From a checkpoint of a small image denoising autoencoder.
Model: 1.7M parameters, encoder arch convnext, encoder norm layernorm, encoder activation geglu, encoder depths [8, 8], encoder widths [48, 96], decoder norm batchnorm, decoder activation elu, decoder widths [64, 64, 128].
Training: 6100 steps, batches of 256.
Data: trained on microscope photos of single blood and bone marrow cells, 97085 training examples, 16.1 epochs.
Rows from block 10 of the encoder of a small image denoising autoencoder, named by matrix and row number. Rows with one number belong to one neuron. Each number is 500 + 40 x the weight over its row's rms, rounded and kept within 0 to 999. All counts start at 0. Numbers have three digits each.
Before each neuron's rows are labels from the 100 images, of 14848, where the neuron reaches its largest size: "patch colour" is the nearest of a few named colours to the mean colour under the peak. Only what is clearly more common there than usual is listed. The data: microscope photos of single blood and bone marrow cells.
# gate: MLP gate (encoder.blocks.10.mlp.gate.weight, 256x96), inputs 0-95
# fc1: MLP up (encoder.blocks.10.mlp.fc1.weight, 256x96), inputs 0-95
# fc2: MLP down (encoder.blocks.10.mlp.fc2.weight, 96x256, transposed), outputs 0-95

patch colour: white
gate.23:500500457479424500500544498416479439500449500559500536500516500553600500458471500574500500500500471500502500500527500500500500500500500539500462500500500558500500593473500531500500500620532573520568500385534602500500500473500540586500482500538500500500598500427500428500500454514500469500
fc1.23:500495583563486500404500500435531464353500453500471500500500528500500542500500500458447500466464500500500444485439500500512500500500470500500459500500500500594437500512576431500500531535500500421418459500500423466500579500500474500500500416542454532554594500500449500500500500540500525500
fc2.23:569534500574462500500500548428500500432538500500500500500552540578538468472500500500500560500547500500500500434577500458457500500500574461500537500574437500500565403453429455481500500431500500500500500500513500534500500500500500412429500414500456438445556469500500500552500549457500500580

patch colour: purple; blue
gate.99:500553500449544500493543598547500589581500500500500500500500500500500432500500500500485456500589500500500500414606473500550500531438539481546500500500458500425447500500564500500519500427573500500559472500595500530521500500421500563500546471500577521499500576500500500449500500500480500567
fc1.99:460564500500448500500500500500537500500528500500449500500500519550500550500500533500470436500500549585521500500500543521491500500589541500418575500385500500500586427500500430470500500461470500467457500446458453500462513500541500500575500457448567594500500457500426436500472437562500444500
fc2.99:500568459500449546463555500583500555524416500500522434500579453552500463500559500556426425442535556500500500516543545570500449500500620416500500442500500500500500520500414500458521427500500563500500500500448500536521500474500467548500500550452566500500500500500500500500500527500472447500

patch colour: black
gate.33:494500446500500506467555500500500500500500451500500553500500500500427500451500500500443500421500539462500500441568500500500500514576472500567501438500500587427500399513500476439428500373500506500500500423543625531573485543573500500468500500500500500420500483500537515536500500500500465500
fc1.33:562500447500500438500500548500445500500500500500470466500500447433500500500500500500473590569457500462448451500463623519443500382459500500500457500375500453500500500537500500500491500500500411466500473586500443500500500464500500451538500405500500500558464510532433500455465539500500500500
fc2.33:453500523448574526500500483538455444500600464450500500458500500500448500500500510432456541500526500500500564500500531439500500500446500555566500500500435487461408500529527448500500526448490440500500558421579574449500500556439500532536500558558540460500552500567564500471500469447500434500

patch colour: purple
gate.64:500567500500500500468500500500500570479500500436549461500500464500575437500567545500500581481542468414428500567500500443554554451560500500500542557500500540579500500458500500500455500500454500442427396456571436500500500500500536500500582451500500500582500449500500500500500500500553462543
fc1.64:489573550474460573500568500398500533500500474609451551500425500500500510500500500555473500500444545500536500520500500441464500500500471484537465500427527565458500500500549500590500460500477602500500500500454602500500522500479500500477493555500500570530500500470500500500500471570615461500
fc2.64:500500598500525500541500544500453539500500560556500525500550500517431547533442389578458500500500436393500459500554500500500500464469500480500500500414500500527500500500473464500527500500417568531486433473523500500462575465500455500500500461500581574500489540500500554581418500500500493520

patch colour: pink
gate.87:425488542500548500500440500441500465445500528446500515535500515500544500457500353477500418500500432564537440443500386543554500453545500500500550500500500500602500539500500500500500500462552500464500560500500547530500474500565505521500458561500536500500551500443500500500500500500538563423
fc1.87:418500500562562500574456477500500457539448557458500500476489500577500450500546500500500408432500438500500500500551500500500478577500523475567500500578500500569500500500442469500500424500546494448500500500500500531425500543500610449528467594500500559500532500500580500522480532500500500429
fc2.87:500500576455548500463500575500517577545555576449500458469500500500437455416500500500500500564430463500460500500405580548500500500500500436500500529528500500595441554500500500500500449500500500417500560464500500569500453457500500500573550500500433437500500500500449500500537450500528500442

patch colour: white
gate.119:515500473500453500381537500537464567500441500514562500432416487500500532500500500556472500559562524533458443420480500500500500407468484477500500569500500500500503457517484500500500500598500462500500500461500500460447615500500500536500500500557579484500465486433415500497500425552543500526
fc1.119:524547500553547361560500500482443500527528500416500500514500500500500500504500391480574500500500468500500500515470500500500500566458559448500550412557541500500523500500500500418500500500528547476558500557500569500500500500500467491387447500464484451393472536500500471500500500470485472436
fc2.119:500500406500454469500500504500500500500500500455401538500587500500497445500500546500513500646500513426482500429500514489500500500571421526453500500500541441500585500489500445518590478589500500555465500500500500458500500500500500409569500470459560500437500489500500500436518500492500462468

patch colour: white
gate.45:586549500479466377466500494589439500500559500578542461500500500453500500585451500480480500556500500523507500500500477500557500473446567454500434565500537417487500500424502469500607500541482463449500500389486500500500531500500500500540500561464434527500500538548528500500500500500500500500
fc1.45:500611480516500500536562595500544587500500500462500472557500500500453550500500444500500500441447556482416468407611500476500460475500529500441454452507500500500479500538442500500446500500555545544496500500510550520500578500500489500500500543500500500408514517475529551462520487500609500514
fc2.45:500584500510500500500500500561541573500531437423534458500500500500456538500500442500500553447425500500547500571500500548423447500435500500500551559468529500580500435500500456550466535500433428458441500500442428500500484500573500500534450444500500446500500485534500500575500471500561541434

patch colour: grey
gate.209:468461527500500500544450500500500500488457500526500449500486500454500430500500500446516500500500500567483500500500500528457500437500500500454583500533597500500464526500500526551516527558441487500500580373500537582500500528500526500500569543406563500609576500500500417500500446580500500529
fc1.209:568528528518471498500543500432500500458507500500552455500443540486433500555500455462500500583500526500500500500573500500490473453500500500500500500446500500500500500500424459504518546516535500500473556351500454584462516537500500535554571484426549500592466549500500400500500500500542471581
fc2.209:456435500404500500500500500500528500500500500447500481467563500500500474570528500458500532500500456379425500500500524583500516500500510437472500564500479570407500426500500571496545540525471548500593500500500500433500500500500587444500500500566500516432500500515439500500500500550500598500

patch colour: white
gate.36:500500500448460500569500496500500458500500500500500452461500500600579500500563411425471475577500500500500552587525500556500500525500500500500500500500500580528462516500500500500500500520500500562500500500426561500442372442438420500548500464500500500500517586500567414470473500453500500522
fc1.36:543500500420532413439500500500500515500474528450500500453500500412500500472500500500475500512509500500500500500583500500500500500459500500500533500506500548559500532547500476500398521479478587500499562529513500500574500478575500500500438577442591576428500476427578500555500556500500393485
fc2.36:500494500500556427500500528461500500528500475452457500500409500515455556426500500500535500500576419500482457500446500500404428500500500561500561477500500500500500500500439500399450570480457456500522504500503500500468500551500500469500500456468500567500500591500615500500450450500401555500

patch colour: blue
gate.31:457500451567500500456546562554500462500500548500500544500472500456535443463432500500500424443500566500415423500453500447500522500547500449538465500546561456447500500586513532500500500425500500451500500500500500408500500500500457500562542560462500581564556458500500500466537557500432500537
fc1.31:500534466440500414497500528500466500500441413449509500468500500500543571545500402455466529550500439552500500483557500477500558586500437500423433500500479576548466456500500443557500517500537500500500500428500500500466413500500434482548500500500445500418484571448549500534500470500500500500
fc2.31:500500500557500500461453530500500456500500554500500500558500560531500500529533419500500459541565500466500500539558443500558452500539500533569539482441440449500500459500564548500538454447561437467442441551560527500523445545473500449559552500500500563446500500552595458451500569500518445500

patch colour: purple
gate.233:500500533427558500500566500500467500619500547398500555500500500500460425565500500462500500500500500391409500500474500466500500553500455500590566500500500500500567541500500500520540469500500500560500500550572500436457500427500500500434518500500500500547500565585536500500500560465500500500
fc1.233:441562530520500500500526514524500455561500539395500500484594456546500472460473410500531578393474500500435461455485459500500466500448500500500500521500459463500500507500431500426500500376500500500500494482500500486504475391500548480500442536500452500500500578500596500500500500493500470488
fc2.233:500565487500543474448500500453500500500500500511500530551445533500500500500550590500500571500500500500500438500500467540449527437448408599500500500570500567500638549500500500500561500500500500500533578500500434569500500447581500524460500445469500500556536500500500526500426500432500542500

patch colour: grey
gate.57:529545557500438485500583500557500524500500500545457448500440500500538459481561567500500533500500500500644453500500550500553558500572500586468500500500500500552500500500547434500576500453433466500500500548468500426500449500500500584500573500487520548441500500500500500500579559500500459500
fc1.57:570534500500500427500543500415550412500519457500500500530500449500517500500532500500556500500500562500537558553500577500533500471557400500500522500500500429545471454537467541500500500457451453447439500500500500500500500500519500565500500560500551442659500500500500579535515427500500500500
fc2.57:445541500564500545445500500500541500536500500549464453500570500500548550550541500500529529500469500565464454500453500561500566428483500459500500438500500443471500432590500500500445560541458470500557560565456477456500500500451552500500500500542426500500500500535542401439409443500500500542

patch colour: white
gate.131:500473561500517517500500379470536466500500541593500471517520407532500445451446581500518543500500500479608500500417500451500500518500586555460494500500500530483500450548500500578500500500552455452437500405521500590500496500500500457500480447461427500486500500530500483500453500530500534500
fc1.131:500434500500500361545450404500500519444541460499500500500500500500565530500500529500500421568490513455500500613500473519460500475500500458500581465500500500500442500500487443579500537559500500553500505437500500500422487500423500500500472539412500491500525456500500420549568500537500500500
fc2.131:490561500500546500500549500500500500500500500575500424500500556500544500541413481500443443546500486443416500500500594558500440500545500524402500535472537399500500437581552548500435468500500500500500457500500500560500500500429500500500575500448500500500500432500393500548500500500500521500

patch colour: purple; blue
gate.27:429460500500531497500500403492540500500500513500467487500500500489516562514511464500579500612500553567554500560472500500500521500500500537581500500500549500504474500485500500486500484483507502500410500578500471480500500500460500500500511563500500500282538526476453435450500542500482500500
fc1.27:500500500500547500473500406500528500447528500530493500500500437517500546503500500527545500500515500543492500500474500441513490500500502500500500500500500555500468500493500446550460500502532500500395437573490444500508395497500500500525500500515500497235500537500500465500515500513505500500
fc2.27:500500500388439482532500543500442417500527508447555536500500500417500520468463500507500500500477502383500500510500493500532500533500478503441500500619563500500519542449569462435500500500500500483500533403456492500573500500505495495565434500500500549500500500445500500487564437517500575424

patch colour: pink
gate.9:500519500476606314500561500424500510500461500561500500551492500458500500461475500500591435500500479436464500530500500470500482500500500500500500500500500543500510500523554500581474477469481500463549500540501500509594533561500500500445500500480500481367569500458500493500500500535500500543
fc1.9:500476457534427632500454500622439485500563527438500516500456463500423500542500563500407488538500500500500500440500500558471537500500471500500500500500500500500500500431447500408506475500453500477500454425454415500500562500500500500499431544500545500500500500458500500500415532500500500442
fc2.9:559421525500501473500489500500500500500500500424434529583565457500500473454500500533500460604426500508454468466500521483561516463500496500555468560500458534500462443439500553500488500582458500500455492500500500532426556438500500500464613478438532481500572416500500500500500443437500477518

patch colour: grey
gate.224:587500460500500500500500419572500554418500544500500570500424494500599500500500500500523432380500500500564500476500500447533500500500544500500555563405500525526400469531500534500500500511489501500500500500555547500500537481500500375546463500460500448500500500500500559500467445518482500466
fc1.224:511394418500473487500449500500500545500448500500500580455500500500465500539458550500500422500526572603525522500500578500500531500568500500393500575500440500458434412500500557487464499474500500500500533500500500500500500461451513436500500498515500500600541421500443437504538500500500500500
fc2.224:500500500623500500500500539500500500491500467500441500557537542500552444421478500500547488500500443624500429500485500484430500490500500548500497500500500472584618500627566441501539500500500458543500500500545442500511481488537500500500439487500448500500500463500500484500438500431569492500

patch colour: white
gate.241:500500500458469500500500574550567500500500500500500500500537500480539569467500539500575561500536500500444500585554527566472500500500500500500536500500561500461421500500500500488551467576500500557371454440500500500459562500507431584568435500500500534500554500434406500500500442500557500500
fc1.241:500529501466552401500470532498500500406500462500429500500564523500529447492500500500500500500500533500500555594382586465512500500500500539470500560500561500500548481500500381500462500500500435464500537500589500500500500529500493481500417430500449456441500500464500500432500500544500450560
fc2.241:446537500518545500587402500500500500407452555434438495524500500516500500581494455500500501500476500400500500500436500559500491500500458500500423505500421500392500562500500500570500500500500467500500500500419500500433500500533495426540500500485500500543576438445455500500547500422500500500

patch colour: purple
gate.207:577567500475569537500561559436500500500549500551500500455530500500531539500446486544500465500500500419535500500537500500500568466500500548431500500500500500590500500500500500500500500500500500562500534397584438553584500500500571500500500500448570542572500500461555579500547442537500500565
fc1.207:567500500500455500500482500527500500383469404500510500500405500500543462500487500500423392597479500500438467500500500500500500500500456500376573463500462480500500461500500458470500547500500516431500445500500500500549611500534500460500500500457500500414520527461424465519500500500500500500
fc2.207:459500500581500555455500547500548489454500500571544500449500500556500561433411436500463500387446500500463456559569554438467482500500500549449549437500544500491552500500500526564500444500500500500515500486553532500577500500532500571500500500533529458571539429559535500467541500531500500500

patch colour: pink
gate.190:434564500500575576500500500545450500500431500500565500500500500445500547430542500500457500500500550429574500500544500500557567500435553500419500541471500465500567500500454474500446574500465538589500438518552500500463500576500454500500442462500585454500500500562500500500500500528500558451
fc1.190:460439500442540500500541500500461546500500500500443433551454500500537500500452500500541457500462460559535500570439455543556428500546544500500462573500573500500467557500452435541538500453543500458442500500500570548500500500500500568460437579465440500541500544429500542500427547469500500445
fc2.190:500500500560545500500572461552500458500500500500444547500500500500572500424500415500441500500500500461605500569554453534423585500500500539451462500500500500555500447500500454541500435451459500500551448458538500569500500500538500457561469500419541448500500548500427548556500541500500450500

patch colour: grey
gate.177:500500567500437557500558500500556532500500550500453566589440500478500531449501500428500500492500557444461543500500500438500467582500552500539500542500410555500554441469449464510543500500500577500413500500500500456548445441500575500500470487500500444500464500500458500571466435500566500467
fc1.177:500500508487467500500500500500425472500585459440500458500500500429500500500500500535551500500500512500500429500500637500500500500475500388459503500454500492500467500598500431500506500595483506500500447568571500500577500516426448500500500500548500500500406500457500574589500500500456500539
fc2.177:551470465500500575500428569500512513500500500500483500500416500500421572500539500500585500559452511500500552460500430500500500500435500500533500500518544554446408592552500500500460446481500500500500549440554500500531500500500460539570438467542597500468500500553549450500500534500412500524

patch colour: white
gate.173:500454549459572500500435446586459552500500500437447532528422500500529500500544584429500542500500500423500500566500559548500449500500500443573500500433449539500500470500500437500500500552476500445428419500500500500463500460463500500466500451453500530500569500500500500583553500558500541451
fc1.173:454500526500500575537500364457500439500496390586542543500500424560603500500500517500500537500547514500576529500433500500500500500556500473461520500500542509469500445500463433463468547500500500500500500473500500500446500500527500525561534500576467500576500500468520500417500435453500457500
fc2.173:557525461468500500500500500432500489439541578500462447428475552500500570543500420500458500500500566500481500429500448452552500500468586437468500413500447500548429500500500464567500546500500500500470458500534500500500500500500582462500466428443426500500500500545425413500500527500545500542

patch colour: pink; white
gate.194:524521470500429500417500535578433547426500479500598516500428500452500500535577500500500507500546589552438500510500500456447531500511500401385446500500500501500461458431500561558500500586500577485500420435500457508500500500500500500500500450500500497500500453533500500500500500499500500500
fc1.194:548500500483500500500551500500500500500515500500500500468500500456409436539508500500400438500500500575500500439484453544527503447500500500500524549500464568434500500500495549500500457498500436500500500500500610500458412500648513500492445557428500500472560500500631540500500500500500500502
fc2.194:500500500500500411525500450500500565537531450500453475500519446567500486500599500500440500546430525500431483527500500500548524384549500552500500479500548500416500514500460580500500538500446456502500471500429516503500457500540619500500517562484542535526500425500500517500500566500593500500

patch colour: pink
gate.238:500468500500500500500500516563500500500595500498472500500489543529412530500469610500500499500500500593500511500530500500500500500452394537500381548567500544500500500519412542500530500516410544394374500423455520500551500486500500487500495500500470500478500500500500514572500500500500500500
fc1.238:513500500500466383549454500449549480500500500500513500500461500500603500500440500563568526500500500416637515500500500500500483500479500446500500500500500500500500538434441412500500548479500589537500500500483500500500547500466416500500500482556528482500500520574500500500500500540352500500
fc2.238:557500500500500500538500581433537423500500500500456538500500500423500500500546500442458500500588500500571500500570562500499500498528500492381500500500436500500569488500500500432500500500500564522500484500491500570456500500575500454500500500500500572500527409500500500468393500500500376551

patch colour: white
gate.179:572578500465573500565500500449569433500576555545548500554500500500544564538500574500548566589500500500500500464404500500500500500500590459500500554566564453542573533500500545490500500500500537584425500500500500500500500500500449500500552500500500500500500500466500560445500500571500500500
fc1.179:526500538531464620508500458500467500482570526517547500554513458500457500500530500500500517556500558500493500500635500517500538430500500547500500399500436476500500534500502500429500500439553571534488500500544484500367500461468547500571558531500500582542467500500500500454500542500500508476
fc2.179:473463500500454500455548500500543500500500444482500500500427482489500564472422500470457531406455500422558500500500447500412500439452500500555468500483500473500500500467447456434450500508428531500500500470500500539500500466466500532500451500500524442450447453550608562500570546586500546564

patch colour: pink
gate.186:500491500608462500434424500500537500500488500552500463524517500500396500528500480500500500500500563500500500482523510544500500500500500456584500565500543535543500500527398473500500500500552500500500397382500453500538500558500638500520500500430479500500500500500500500562460463500586540500
fc1.186:580515563453508407500500462487529557500532455500537500500557500500580551473500483500499500465427511413500536568412405544522557500507560488500553500500552500500500500556500500454525500473574500500560500500531500537549500453500500445440500500500500500500511554536472635500500500436500500500
fc2.186:580456411547500500500500500465500500500500483533432500572461477495560517500500500464508589500500500500500426500500500549540468572500419500500500551565500451566571500481505405525500500602500475500500500500457445543501482417492494500500475439503482536430500434519523545500525477398500512539

patch colour: purple; blue
gate.77:515448500566500527500473500500541496500500500500500500430500500500500508516500500495466500547500590659500553483588500500468551500544500546500500500425645500500500446500522500500500500500523475500500500389550500551500536479500488500500528547457552500500500500500500411500500500500416400500
fc1.77:500453500515500376500500527539450500509500500532528541457494500391500446465500500454500479500452427410555500500500500500500500577500500500402507479500500500450432500504497500477522475500500500500500558618444500448500484500500500500500500500500500447500456500564500623591537500477526571500
fc2.77:483500444576557463425589561387475500500500500510500500548512459461500439500500500500500500601500500500515425563500500500426496500487500500500501428493500500500500490629541500500500500539498500481461500500551500500491500507500410500528500500438500500500410500500500500500500500423500369500

patch colour: purple; blue
gate.81:500445561500500500533500457472430500500563500441468500500445457500500500560502407500500500500474500500500452442473464500543500431459500500562456437500454500453398568500500500445500500556500418526500500500500500500428561500500563500537543429518500431470439480443436500416500548519500552451
fc1.81:500500500500500500498500461500500500575526562500500457500443500453447466500594500546500510500460463523500561453500500466470502564539500550517500500500525451500543500500500448619553567500568614500500500531500572413551392474500463470452500467500530500500500500463537474558500500604500500500
fc2.81:500500500500548467566500500468500456500500500500500500500500500548500550500500556444469500500500500511386500528539554500500500500500434463500500544500500500462554546437573500528500454438500509576500422401546500450463432500437465500500500411500500541500500500500500500592604557607500500465

patch colour: pink
gate.192:521524508520500500500537550500500604500457500546500500619528572506500500555584516500500478543500455367500500448562443420500464500500500473500500500581471547500500500590500500500489517500468474500500500639500422467500534500463500500456519442452500500500500481512500556523476500500500500531
fc1.192:500500457500590449500471538406582505500500537553500500526500449518500500454500500570604500500500451426431537407557500500500500500500399552552500500500493530551455500563522500500500468500451500500500553569470500500500500497500415457500500500449500512500500500526551534500574500500604462500
fc2.192:489485500500500438500500431534473552500479500515500500500500449590500593500500500492500500442446474437500500500533500454500500397561500500612500543497453500453399500438402500500500500500509545530500500500500500498451455500500654500426500457495428500500500500557467513500500500500531500500

patch colour: purple
gate.5:500500586568500500505455516500534567500500603549500500500415500500431555467500500500541500578549579476500445568500480554500533500500428522500500564500500500500500554500524500479500500500500539492500507500500475446539441426500500611500547566500581500500566580500588500500476500511489467500
fc1.5:500500485480500417500500390557466504500500500500500531500500519500500436486500493479500407362545497500500598500450482500500499500526596523500500484437464494500500500500500445565500500500550500433500488500500596500500474500500500500369500500500476545466598500542500460500500500528500424473
fc2.5:500500462530500500566431485481500542500441522500440500540584448500455500500500484500500520500500476408500500498500500500573466500500632425482500545539483454490482406429500500584534509500500500524500566534398542471527478500465577516445500563500554530500502526433500500500550500500500568500

patch colour: blue
gate.130:500391500500500500500436500606415563411500532500527475479500535500500464527381500500469500408500500500535479551430500500500500500527559433500500483500500500500500582500500450439490500515500500535500445597516500503500436451445500500500557500441500504500500500500439500462452500455421500502
fc1.130:500500500558562500500500588500500462500500500500474513454438483591425500500500500500560450500434500396500550500527500469504500500496547500500500500500500571559500500444457439500500500500456500500500500500496500482664500500578569500500500586500500551500568466566500500500500540497597500488
fc2.130:557455460414500500565429542549500470447500428500500500500500500500500542544500500447565533500543500378500488500431417470500500489500475414500500485500500500500440475500478540467500460500500538500500503401500500433500500467425547500500463567565500500435490500500596500528575500500500560500

patch colour: pink
gate.79:590500500500598435500500500500550449484500500535500546500519500430559555581500460554500500500500500500434500500525500500448500550419594469500500500462500453500500500500500457465581585417465500500430423500500542481500456500500429500500462500500500500500500548424535571465485500535500500580
fc1.79:520516500500500500500500500548448500500534500500502500534500445500500500545500500484485586500452420500500469500500631500500457532500437500500500500500558419500453500500500404434492500396500500500500500576457500449554500500443416456446433500500500532584500500500500579555494500546410500450
fc2.79:500463507554561500500500559550468500537567500563500500367500500500547455491617574500500500500456500453434500440522436551554500500500423500518537500500500500438500500507500500463530459487537500585572498561564500500555435466548500509571500500500500539559522500555500500500490562500500500500

patch colour: grey
gate.10:500500445541547500500500500607500500500544588500439534500596537500562461500558500474460500500472550500500500557437409584500500500541577550500500517532518448500500500471504503500545500407563500486500500500564615500500500500500511500440494500523462511398427500465500500535500500545500500500
fc1.10:444511500500500498448500502500463535538500500500547554536500500398500500500507500564451536500535500500595500532500629443503541566500500523531500500533500500481436540500500609500500500500505415542500449500500371581500500500500542500500500500558519500621520518500500500500500554531500500543
fc2.10:500500520540500500434544548500500500500500518589500529500405544500500532500500500500500554500460500574500500536422500419500481500553397531538456500500500500533500469500542500393429543430575500465500479500484500500500500438430500449550503527462434500459537575500453436500500500554500417500

patch colour: purple
gate.206:560500500500500500500500606500548500500508568500464500500500473553421521562484579540476556500500500500524416478552405460500500452483525470541462448500500461463574500500500460436500500512500500500437568500554500384510500474519560500500500500429500500500500510558551542500562565500500408500
fc1.206:462574473500500500500554500500500500500500493500500477564500500505536555439492399500500537615500476500570560553500500559542542500545486500500568500500574500499544467500500418464488528500541566500500583500526532500500500542570521494568552489437500600433500556471557497481470475500500573500
fc2.206:500500515500500417500546500600532500500500500500427500530500593500540500443500506562559500500500500554519500437579500500519557500500500591451500500500540436465500572500500500430438489552409500571500378582464500500455444500500500500500500455500500476500420495553500500500500500500500537500

patch colour: pink
gate.67:500500546500500531500531423500500550460500500439500548500476423500500500500500500500500422500559500500595566560500433553537540500467556467451439563500544500500500574448548500430568500443500431500500539500440500561500500541455527500500562500500500421445548581559558550500500500500500500500
fc1.67:560544500448442500500479500500500559472543500408500500563500551510500448500500500556500542500500500500500500500500476436449536433435500547500500500416500416500500440500446551500400500465500500441500573500500412500500500547551500565534449421434500539500500500462500500500543500500500407572
fc2.67:500435500462577500542500500500500500547538435419436500454500500433500432500543500500500557467444500572589500500446500500500458500553538500538560470440446500500558500500500554544534500500500500500500500500500500500534572500480445478451428500561500551546430564445500500500561543500446429574

patch colour: blue
gate.182:536545472523554416456467500370487500500500547489570530500425500436500564500500422510472598500500500405470500560500584500500500500438500500549500566460599542495500555567534500556441500500456500500500500500500448500459500500500518529500500500500500500500564500461500430500525500527519530516
fc1.182:479500500500462417500554560500500448500454500461437568557428500500500445500500500468500562584500459500554500565500635524540529500555447522500543500469575500500465500500445453500478446500500500500500432452433500557500526453446525440500500500433587500500500500500437500500554540500500500500
fc2.182:500500500535500500500546565500540500500447567440500563500550465438446500460500477553448500572500459404500500500500469471477449500451545472500452500572565500463500540500500500569500500465542500562575500500456500426448550538500468542568500566535553545500500453500411500549552443500500549500

patch colour: blue
gate.128:560500500446471515500500571500533500500500537563500466457415595500500500500571500410500500536500500500500500500608500520449534500500500472594522500453500500500531500512500494500500500500539500415500585500500613500500500558500534447525500460500500500500592562557500570500549539406500515501
fc1.128:500500500454474567511520500522500432500546471500500440503482550483500500500596592427472517500500500426540500450500500500435500468500500500603523500457500554431500500547448500447540561442531403412544500500534500500442500492432521500500500430500500500500581490547500558500546440500518546500
fc2.128:500500500485500530500500500576543431500532485500500500500500462500500500569500476500569459468476500343429500500521429500500500500500521466466500500500529554417500481409500500500484541500500532500588610383500500500500450508500500426500562500500500500500602500500500500500529543549469500456

patch colour: pink
gate.234:486555433427500556500500500500500500500529500531493548643516500492500583500500551503643500500500500500467588500601500452500452500570512500500500500502511500513500460500444500500457500500520500500452500500500402500500531507499500500500500436500500500452500441590401500500550468514508500545
fc1.234:500498500495500458549500500350500500586500589536500500500500500524492500469500410565500500510500490500500419420479405464499500500500500500583500500500451463594500500552500500500434463497535500500500552556521580500500430544500500500445500500430541500500487444523582500500500551470500500500
fc2.234:500442500565543425498521500500562578512500434500500500500548451588500549581500500546427500558542500500500568500569453512500500500566519500500502500442500500500535451595412500491563441491500536500500500582515520500455547536500500500481500500478500441500500477500552430500500582500526431555

patch colour: purple
gate.246:565500500531470488549500500544500479461447458564469500535523500547554500427500597452500475561554500535500500439536500560549455500500500537444500460566536550500500555452500561447500500500466500500500444455500533500533500452559554500500500464464565555602454539526571500546500540500538453425
fc1.246:500444457500571500500465459500500560500500413500480550500500447420500500451564580500500500500500449500500500463500500544536548500554500500530500453500500500555500500471543558447531458466517500431454500555540500470500500426393554500538455500500453500594558442437500429531438538479547461500
fc2.246:500425446500500500426500419539500582500500558500564500558459500552436500500548500436500564500551500561500500500500500500500567604500559500565428536537500549500500531441441531500500555500500456428500500429554500540545500460500500544446500550546451500500565500500500500559500500500528447500

patch colour: white
gate.38:477438461500500500500529418500500450423500502532500500500584500500500447462416500577472453500500541500587500500374561500500500500456601474500500500460532431548433500500568446497497500500474500500482437441500547551572500500500446500517500458452500522471500493537484542466484500553443500548
fc1.38:500500438530500675500500623500518576500500480500535458502440500500500500500500520500488500500448500463500462500599500440443500389500447558535500457500484456443514500500427500500500455530500500445550500500549500472500517500500575500500500500500500500437500594461500500458460500500500500500
fc2.38:538500500454500451436500500565584550555531550500546500439449469448542440445461503587437500500500463500500434500502500500529529500500470500590500500411500464484453544510500500568500500500461500441420403500500416573500500460500545500445560500500500500500500500461500593500500534500500500500